Rows from block 3 of the encoder, named by matrix and row number. Each number is 500 + 50 x the weight over the matrix's rms, rounded and kept within 0 to 999. All counts start at 0. Numbers have three digits each.
# conv: pointwise conv (encoder.blocks.3.conv.weight, 64x64x1x1), inputs 0-63
conv.0:601516539502472473513514470541496494464550509528366496489507459481504479568639482472531458572466477506585490534490498428499501488547507463494537504516463472459520527555516499495544507492539470
conv.3:477494473504497522493507486507561499461464492529460461540436501544490495469470531501523505513477535475450409496425505447480503488474515523489524518439504504479478492494503479473483451496497508
conv.5:569567503611487426537495614512565600461466494488527636398511481767458476518486480496555539477565519439488558565481506527501513508464507564485474559500511479432477451408430381431476496500567461
conv.9:416360553527533493456515436480462473473402442516500509503536500453465519446491454477424421436471520538468544522532440528543579564550458612584583491486528532460478484431529418502410536536461509
conv.13:422402509544488454433504465522478508472448423538510507491541481464470474434503455518385432417509520512473556480519456495540552587592497630579608513444492510473494461470520405530394531518466478
conv.17:463483517500497493550522481502485464473456480463471467463426475440529494430449576531502516443486538479439466527492452532415429533478519559486449557436494500534519458547429491464459438429440538
conv.18:475509470490476522484483508494476502560541369551483506541483459508493470555432460454569574529409479522541467508496499540499563501542500442456541493534472490472462549509628377373533510512632476
conv.23:524532463502533478429519515497501611467500443515548506432451502547519489485533531533410504459510514619616510497483510461500489534481495550556462438503473509507513438527446408542540471427468496
conv.25:520537609582506505509507458488543493502555501541506468408465410545503505588509514480602567567561479515484517514387471490460491464430471563492434494522521510503531536539493566495558463499619514
conv.28:491464517533518498555474534454467476462505511471488489529491506539510492459472538516458454470498526462435433510506482528478488498515519541476521529438495534518486452549485461478472484498499496
conv.32:527480493541535376453481432504519456464416464435477483530358627524541522449460520519464585428450496412405462511425498395499539537542474632649593579406524540529493390488522590470446523420595512
conv.35:497460493495478470490501533461490574453544555483576411543551463567509488413429537490489619435463516621526567414403501515500538445491534584533480496470514465483508504526496568342461509587432482
conv.36:530489514517521481430508504474536633526498525486512460492470506525521486386720502472469518487514512475439594501478500473500490501524509451475480511514525467498486563407635473523626511481540481
conv.38:530472592466502434466539499587448563484535524453605557412581523596469535576442556512517544480413509519472547416451515604391429456474516580509426543494557546479532528566507646541543482567511495
conv.39:565539486484501489505576455523486493664416413538440476560491506519531511623472453501661478550453498362645461579458507556499433577540496542472592570437508513522505471536465546550444475567416511
conv.45:441409554578498452504502451517522450441437497464468512565460602517523501417482541529434518399508476456426467499491401495499533564528476557540576530470516536500525454485496443493486564530490520
conv.51:490468573564515459563506355463503475455481479428379536590385600558517514509561363475419544375476503423377532473539367467552555553581469674612572524401495485495493450576585443501407529442484494
conv.52:590522585709554439478545480208556402421554539596498432625577524505551510542492503559463443486425499532465324489677498336476430432512562649466470630522545522518547513618507495488495478543507534
conv.56:492459477527533453514458471471502469497463515529450516531481567523530482502519473506390492428463497453476542487513428502515550515559517547594565503450496474538487417476598514563399559498526489
conv.59:481439508497542459525471470469453528516434481464484519591480535550507478465530426529440476455471528486493509479542431523506578503556484513573539522445505510528490424520582448532399573470541487
conv.62:520429672639457411496463356476506494483563583448462404467489508432494449585486508473441567472497461515474524527536397460567634526556515482589578461575446431434473527429460413476591578526464447