config.toml
encoder_arch = "mobilenet_v1"
model = "image VAE"
dataset = "photos with spoken descriptions (Open Images, Localized Narratives)"
train_examples = 203450
image_size = 64
crop_scale_min = 1
horizontal_flip = true
bottleneck = "kl"
downsampling_factor = 8
encoder_norm = "groupnorm"
encoder_activation = "celu"
encoder_weight_standardization = false
encoder_channel_attention = "eca"
encoder_depths = [4, 4, 4]
encoder_kernel_size = 5
encoder_stem = "deep"
encoder_widths = [64, 128, 256]
loss = "mse"
latent_channels = 32
decoder_norm = "batchnorm"
decoder_activation = "gelu"
decoder_channel_attention = "se"
decoder_widths = [48, 96, 192, 192]
decoder_blocks_per_level = 2
decoder_block = "plain"
decoder_attention = false
decoder_upsampling = "nearest_conv"
kl_weight = 0.01
init = "xavier_uniform"
optimizer = "muon"
muon_scale = "spectral"
lr = 0.016
momentum = 0.85
nesterov = true
orthogonalizer = "newton_schulz_5"
adamw_lr_other_params = 0.00079
grad_clip = 1.0
steps = 7900
batch_size = 256
epochs = 9.9
lr_schedule = "wsd"
decay_fraction = 0.3
final_lr_fraction = 0.1
warmup_steps = 390
weight_decay = 0.0
adamw_weight_decay_other_params = 0.01
Rows from block 2 of the decoder, named by matrix and row number. Each number is 128 + 32 x the weight over its row's rms, rounded and kept within 0 to 255. All counts start at 0. Numbers have three digits each. After the name is the row's rms in percent of the matrix's.
# fc1: squeeze-excite reduce (decoder.decb.0.0.att.fc1.weight, 24x192), inputs 64-127
fc1.0 137:159144142140146109122110102138110180143120146157112065156123133114136157128076119118127108141134161128173089172109188053131122116138124116098100139143131064159160225143118100097164040155089128
fc1.1 081:088130118121091109136133144113147067128150133118196143091137111094128133169156164199105130074204101107136044097087077145131168120102198170141105154126203140122088044156092100100142163145130115
fc1.2 103:140098134122156195191126120144148125068180082106125132100137122089137140157153103135147168162134082142132207129105066171143145158113165103132137112138127130128163135166139149133146146156156080
fc1.3 116:125138157089130170136120141107077134075152119123147121134132095138069129077130122146096141092118106094148135141118110179162125155109140053179098122156115173139121041121128100161082125101135041
fc1.4 110:092147151104083130102140092133087117056137143124159180068108125070146122131150060127089153113147143102148144091093125147104129185157110097121106073172152154171104120078126119122101170137085051
fc1.5 091:128082147127116155076150086172130067134172122162150155115113177089145176069123181172101117112163166086104132134161139086122133125130102119151126090153093111151175114148143118072072120161086098
fc1.6 108:162135089099114138099103162148126110110114123198139103155081087119182166154139163146149124148127131122075187107164121156143149111130140162089118085096090105099097071098117124148125085078145123
fc1.7 103:151162141167144062113147146153128108094137100152166124155156082156136142094089192130075101076157135145090081110167147136150160143097065206127108079109098083177106169155086117156109120129093157
fc1.8 094:128113130106111150115081119161150118134152175110128108132142178164144188183166149114114123107098096134088228175145125159088145095105112151160164114183093139155100143126136099127140124121126223
fc1.9 103:143099122145134100085097098105116077079106114139075075189129117112101191124072121114139070111073133121133114166125122139160127101175120159184182125110120116075078149149161200162120141072150108
fc1.10 067:122138089110121094151196121149181130133117129101130091136108093117147124133159150121113106097138114164114134099091167191150111121106178157133187127153176142088127135101132168130161222088127154
fc1.11 090:129158079134166144134089121115142125083151128088103080138143163133151127143064155130171156152094137115122170129083149108114122150091078125111151136151105104094127129144112169126140097121126124
fc1.12 134:146130110137153080106156095128088182128138146067139144152171101136181142175130066142146123098161132090169137155112138156139157132108109085121142145137141128134128212117130199163143136077094177
fc1.13 086:114102079128124167105166079130111150071157126122154165141189142168114130124093145109142108191098160167131178159147115142144114180161105122127169133161164173171148141157154115129150135050147089
fc1.14 070:115137165129176121103100122141105159102130137138122139096173093145095153191081149131171118139095131172128203159115150078166082097107144204168095097098125142141134168132155143155137138186103124
fc1.15 095:119182135143071083137164128087151093088106102118178112150122089108115123152081168086152149079163084183167089175131099169110128135147126129150146132143087107101170084174102181171181136117107074
fc1.16 113:114163070129075120124105123134166139167141141157073148117098162122135157100118095166112142147134101152089117112111062113157110125102066139076157115097075117130156150086135074171138070106139148
fc1.17 099:124085139119161135131163146150115101061105178106148102129174101112163120135120135116147062111108104145099075076126147066133128103129111115086121190133171100142111118160140095185141129107150164
fc1.18 098:145136145130179156138111144113141140130140102163154124149110127106149102052153147080089165119125162116146096107095074112158136165118091097088204200159061118135135204123164079123102086167114147
fc1.19 104:097161081154145128112087122131129139082154175182150104095101077109079076107171085090099124118083154080122089068095076164078164101171153147146177125153120084126112128099136142096110161133119134
fc1.20 083:158172160124158122151117110126092173125123097131120127113130183158117132109107088163157151107117154092153043118131102100157126086140071113124110103128121117155163143101181111102176099162073067
fc1.21 100:149133144184095079104115103131124103152163095130104143114160143089144158065057107145094165110132088177163172125088176133096162099184099089112143147153155149147167112159156174105112184080120091
fc1.22 098:116146128088164120173146171138138097115136165095133074116089073124103173181076137111149097090136164075088131097100085098135074159134117101147139134122092140140164099109137158130095140100088161
fc1.23 082:112169075110160123143163104154106102112121159162122126149111105185135124120100106064104144122184161150109099142160110143098140187129076041128166133090175099113117101136107148137098125125176097