config = dict(
    encoder_arch='mobilenet_v1',
    model='image VAE',
    dataset='photos with spoken descriptions (Open Images, Localized Narratives)',
    train_examples=203450,
    image_size=64,
    crop_scale_min=1,
    horizontal_flip=True,
    bottleneck='kl',
    downsampling_factor=8,
    encoder_norm='groupnorm',
    encoder_activation='celu',
    encoder_weight_standardization=False,
    encoder_channel_attention='eca',
    encoder_depths=[4, 4, 4],
    encoder_kernel_size=5,
    encoder_stem='deep',
    encoder_widths=[64, 128, 256],
    loss='mse',
    latent_channels=32,
    decoder_norm='batchnorm',
    decoder_activation='gelu',
    decoder_channel_attention='se',
    decoder_widths=[48, 96, 192, 192],
    decoder_blocks_per_level=2,
    decoder_block='plain',
    decoder_attention=False,
    decoder_upsampling='nearest_conv',
    kl_weight=0.01,
    init='xavier_uniform',
    optimizer='muon',
    muon_scale='spectral',
    lr=0.016,
    momentum=0.85,
    nesterov=True,
    orthogonalizer='newton_schulz_5',
    adamw_lr_other_params=0.00079,
    grad_clip=1.0,
    steps=7900,
    batch_size=256,
    epochs=9.9,
    lr_schedule='wsd',
    decay_fraction=0.3,
    final_lr_fraction=0.1,
    warmup_steps=390,
    weight_decay=0.0,
    adamw_weight_decay_other_params=0.01,
)
Rows from block 5 of the decoder of a small image VAE, named by matrix and row number. Each number is 500 + 40 x the weight over its row's rms, rounded and kept within 0 to 999. All counts start at 0. Numbers have three digits each. After the name is the row's rms in percent of the matrix's.
After each channel's rows are labels from the 100 images, of 14848, where the channel reaches its highest value: "strongest on" is what is common among them; "place" is the part of the image that holds the peak. Only what is clearly more common there than usual is listed. The data: photos with spoken descriptions (Open Images, Localized Narratives). In brackets: how many of the 100, against the usual share in percent.
# conv: 3x3 conv (decoder.decb.1.1.conv.weight, 96x96x3x3, each kernel summed), inputs 0-95

conv.38 112:469507490456543516495534510519437495514519440514465479444508498489511548454434449522511548532530572532439516477558486566456495477523424537394506511501511491562527434477488544533495446448511466497461505502505517529514408554449463444504562523459496465533506480494469525542492548492455364474
strongest on: text has "sky" (66 vs 24.3); text has "trees" (61 vs 27)
place: top left (49 vs 11.8); top centre (27 vs 10.7)

conv.60 093:567498499510496446523455452520476401574542493505445525530495542524494575486516544551464476485506521517529466525503473523616490525510479535538529519483500492494572537539548552582441552519503489518588495522453495500512493586497468492524545516533545544501508588491417537505479562459470486451
strongest on: text has "buildings" (27 vs 10.7)
place: top centre (43 vs 10.7); top left (29 vs 11.8)

conv.33 117:526463539455476500532477446524443553601531520477483452478487576480458498514429531510492445540471523484442533575477530516518565534478482526551450530503504455509496504542453519588575518482519554471514521467526455509507544482460434514511550505500458441462452567383494496483565495493475501450
strongest on: text has "sky" (52 vs 24.3); text has "buildings" (28 vs 10.7)
place: top right (51 vs 11.8)

conv.8 098:546508464563536518562531491428459500432490404502523560491482515497458500507458442533503444473552452457486467503446570476430519483528510429503496489468518489454495393447469470461544426511517502471510480449435495579470516439500443506474494526512500470487517518497535440472443562424491510502
strongest on: text has "trees" (54 vs 27); text has "sky" (53 vs 24.3)
place: top right (42 vs 11.8); top centre (34 vs 10.7)

conv.12 104:439543446499546496586493533560485534481538476480510561504534569360521536549518451466530518465490487498517572484482568464498497497487541535543480491491473579486505494618516470481464537500471516529540509495482448579494508496531498491489477513530470459475477493498471426549561460520479588540
strongest on: text has "white" (31 vs 12.2)
place: bottom right (97 vs 11.8)

conv.34 092:601527495530465511538460503457563492483489523508495536539513471496538485551499452482493558496533512449496535501550532545561515446518448460522412481505497521475491562597512492445497423563518498500437478426513482572464612491540517507550501510443501473537508511535571529480584528493486464535
strongest on: text has "sky" (49 vs 24.3); text has "buildings" (29 vs 10.7)
place: top left (47 vs 11.8); top centre (29 vs 10.7)

conv.4 111:511540506511566501523536417537477541477534574533496475535504506512473493523458510541485493505407609509479497530541469499500535487511518424473540395551444526521487520607461495501512499557457442503507507492467425526523533529500557449569513512480492525466453456499468527531480498459472453400
strongest on: text has "sky" (77 vs 24.3); text has "trees" (62 vs 27); text has "buildings" (30 vs 10.7)
place: top right (33 vs 11.8); top centre (31 vs 10.7)

conv.47 095:550625434495440516545527507457518500465495531460440487483517462501556420477489480519550549512533462472463568460506500531535473576510472476506503558516511591458493527471441443505494562536503539506460482462516505550419491525505483465483499482486464462429482512547505546543507498551504384499
strongest on: text has "sky" (56 vs 24.3)
place: top right (84 vs 11.8)

conv.82 099:446521521517476487534464458513481435528461494518532507579460490558420511530514564467498480554453506465405472498466543459543500477478549470502474516535498479477497528466497448597474538530478510478547544481478497507575553479535560461429520470589519504508475500577520502512566593488531559556
strongest on: text has "trees" (63 vs 27); text has "sky" (59 vs 24.3)
place: top centre (36 vs 10.7); top right (33 vs 11.8)

conv.83 092:479510487473484493498424547476481464523471461474483450490560539501523511481483518491491408409592492495551435503439466494427480469493418517530463537461493478461469495479529546436538518428450460531525511484605486500483495565468488545514535525602486519491412513490492462544531508490518562511
strongest on: text has "text" (25 vs 6.5)
place: top left (100 vs 11.8)

conv.81 090:580487480536479447557599450438464466515509526439556545487489484478488492477490522522502500519471462442452562430463527516519474505549514392479481480507553488521509527469563503485510471465510433486468456490485508492481442459506466453511401476505486458538580562465527430500410535535476483480
strongest on: text has "white" (34 vs 12.2)
place: bottom right (93 vs 11.8)