config.yaml
dataset: "photos with spoken descriptions (Open Images, Localized Narratives)"
image_size: 64
downsampling_factor: 8
encoder_channel_attention: "eca"
encoder_widths: [64, 128, 256]
decoder_channel_attention: "se"
decoder_block: "plain"
decoder_upsampling: "nearest_conv"
steps: 7900
Rows from block 3 of the encoder of a small image VAE, named by matrix and row number. Each number is 500 + 50 x the weight over its row's rms, rounded and kept within 0 to 999. All counts start at 0. Numbers have three digits each.
After each channel's rows are labels from the 100 images, of 14848, where the channel reaches its highest value: "colour at peak" is the nearest of a few named colours to the mean colour under the peak. Only what is clearly more common there than usual is listed. The data: photos with spoken descriptions (Open Images, Localized Narratives).
# conv: pointwise conv (encoder.blocks.3.conv.weight, 64x64x1x1), inputs 0-63

conv.11:518515512572515478496502563561509523429414541458588478427516584467488509561455529536495521390577500642481527441444503472501493567419491543506447529476540533495527549460378556515480514550424512
colour at peak: black

conv.63:577539560536427590485428517465470540545569428493527504455387516441442425493576411483553480509491443455429500446580496507499534536499462410442488505552487444440459595492524502555445496481550458
colour at peak: white

conv.27:637460500504512546456504484539449428548547422558406538492477541486459531574402398494568483532423465530607431495459498493501521542524505496465526508577500480447500530525470507465502518542639491
colour at peak: white

conv.19:394552452518511465445487514514531538611452532517484457554517582506500462542670532514440574436530461568531557440423504563501475492474533519525449492590482472499510489473474449535607535556513496
colour at peak: black; red

conv.41:583501576495497486541519517528542475537413515462560540456475500515469519640588494517501406539587501368543591563568498503500462557515501561496485551439468483510499487512474552617542503452457504
colour at peak: cyan

conv.40:463460546603503482514552441528549522498483517542468549580449510459514508481530491525438524462593471576471429519569514503497521558501447477646547476424517505491503428454511662449450526426481484
colour at peak: white

conv.14:526521532480490562477465457441448520523475501701494403467495550469525501481458554512473515539451483536439437463440496663500532537463503553505504544481496510475481492460446355483496494501511512
colour at peak: white

conv.26:535563646447538518504468560497554486486498490525543432415562501460509502470469530493549521503390488433539590521437496463497565541579537555443473590442491505512535458430567401490580487460500481
colour at peak: black

conv.54:610507483424435486466483500516553481499532507504440543460452488485487427535496565448454540535624493548466484533525580479505443417448479332424426503447444432482479548511535486567507469504530466
colour at peak: grey

conv.48:521583565544547489534491478466524373629483487551514592461458495519489558415566461507470473587498486541614374496519501540500500503612509534470547534454519521521516482534419467474503499489532536
colour at peak: grey

conv.1:448561365481539433494501571473492529580537442489443502445478582433491505469478539542478590374525505487530461559433482515499501510492521390567489511543542532516525501508419526455439435581429513
colour at peak: red

conv.42:429738358564500498495485487513483517602479467517474537493522596492489486590555487516458529458512486475537511407509498538500493484433496468553477516541514478497486499551504480545524516544503487
colour at peak: red

conv.47:579593546473483434457524492625490492485527489524492538425438589480441471554525492463520593501587498491499495461545472517451457511413471528569466549517470472514493548646511523514572546515603469
colour at peak: white

conv.60:581510621461522504490467467613490587425545495529474403478530403531489553561460495510531415573412539534501552599442500442500516550587493523475571494507517533535518544457471453459472516473478546
colour at peak: white

conv.12:419515517593491466469485512529541535533462462496513450505580608425528472481629457496492585516526509600525527490372500577500495516548483491406495511490536458520488567480468486551632531522543489
colour at peak: black

conv.44:504405529622490458499533590582596551485486511465525614603507541524541503504473522525527487450546506431451544537562492607500530563513503604569500531453530499494507414542461504448509557470501493
colour at peak: black

conv.4:530585552574475478489463440420420515491515471440576418597459566494481484543499485495591465539569481522564557528588413413531498497566467504504583448445450498476505536546560489558510527478425460
colour at peak: grey

conv.34:514590559586519477528462543438602498496456571481519403546493589444485474486472588500467552508491498570441506475439501592496534558434469638521434627471482494473457477490481479495499484478524490
colour at peak: black

conv.43:609639529557508492483510460450496519491543420517500581522511441387509494386535470498513461568433529452509432518497501529500525492519512531467519522423495527481509476509572335540455511556490533
colour at peak: white

conv.49:511569441541509528515509449554487456448531477500529620462516552481492548503524431571492522469471545453473490504379505612496492417496531452486469536554558545533523582509403488634514456551417531
colour at peak: yellow; orange

conv.22:493549604497462510511510453489498431637539430515457518533483424517490449462535425457531478634472469417553503539397502547500501473632473503435565511499498490500451472515592479527493486449535485
colour at peak: grey

conv.58:468471581498548456485605512455594472522507574485453470450516594452502573520550432557460633462439547524478530489557514439497579534434460528520500545502548541579544495428437454460464525531550545
colour at peak: black

conv.53:601563529523542614459549472525449438494441498520623573441445491474472552499490533483525443509468485571566527585512501517499481519556518588505503515598483548535491492470480620505410536581473503
colour at peak: white