A small image VAE, trained from scratch: 7900 steps.
Rows from block 8 of the encoder of a small image VAE, named by matrix and row number. Each number is 128 + 24 x the weight over its row's rms, rounded and kept within 0 to 255. All counts start at 0.
After each channel's rows are labels from the 100 images, of 14848, where the channel reaches its highest value: "strongest on" is what is common among them; "patch colour" is the nearest of a few named colours to the mean colour under the peak. Only what is clearly more common there than usual is listed. The data: photos with spoken descriptions (Open Images, Localized Narratives). In brackets: how many of the 100.
# conv: pointwise conv (encoder.blocks.8.conv.weight, 256x128x1x1), inputs 0-63

conv.92 [134 130 112 107 123 119 135 121 124 144 145 104 119 123 133 115 135 115 120 100 114 125 117 138 136 143 130 102 118 136 146 118 157  95 146 124  93 126 112 155 175 107  95 117 148 135  86 169 149 167 126 156 135 160 137 146  83 143 147 149 123 145 122 165]
strongest on: text has "sky" (49)
patch colour: cyan (40); white (31)

conv.191 [136 136 129 124 130 121 127 116 147 135 122 119 162 132 118 137 141 111 101 105 145 134 116 124 135 140 118 112 123 196 196 118 126 110 229 122  61 121 127 127 211 116 114 114 115 127 103 155 140 108 144 125 111 156 120 141 118 119  96 140 135 133 126 174]
strongest on: text has "sky" (55); text has "grass" (25)
patch colour: white (48); cyan (26)

conv.58 [108 154 136 152 117 168 131 133 123 116 153 134 145 120 107 124 101 137 114  84 126 102 118 104 123 103 128 113 111  66 178 135 180 140 130 168 158 117 104 101 175 136 122 159 148 137 122 112 140 157 129 150 116 143 140 118 101 155 182 151 124 123 113 153]
strongest on: text has "sky" (60); text has "grass" (27)
patch colour: white (74)

conv.181 [118 115 118 129 128 149 132 128 138 140 143 133 136 128 108 121 132  89 121 128 132 108 142 121 102 142 153 115 132 144 120 123  98 129 121 167 122  74 181 164 135 117 124 133 157 125 102 164 126 125 126  81 186 131 142 121  88 115 147 120  73 212 119 144]
strongest on: text has "color" (33)
patch colour: orange (28)

conv.187 [130 169 135 139 157 188 130 118 136 138 108 139 121  76 113 132 100  99 149  70 127 140 115 136 152 105 158 126 123  74 132 123 119  93 139 137 116  96 137 123 153 151 117 121 139 101 143 182 117 147 115 111 143 117 148 139 111 132 132 118 121 110 137 153]
strongest on: text has "sky" (56); text has "trees" (55)
patch colour: white (98)

conv.15 [123 115 131 142 125 139 120 127 133 122  89 125 125  95 121 156 159 106 108 161 121 154 144 115 126 107 107 117  71 110 133 137 106 114 146  92 135 167 151  89 167 113 133 140 152 115 104 134 134 128 124 158 164 135 178 132  92 151 162 129 108 175 135 157]
strongest on: text has "sky" (53)
patch colour: white (100)

conv.145 [112 140 142 108 123 151 118  60 130 112  90 121 117 157 131 131 125 143 131 149 140 150 131 124 111 134 133 109 130 111 171  98 134 133 139 123 121 141 118 124 207 166 153 140 170 172 157 110 144  92 127 127 134 139 138 145 116 145 157 134 141 116 152 164]
strongest on: text has "sky" (54)
patch colour: white (93)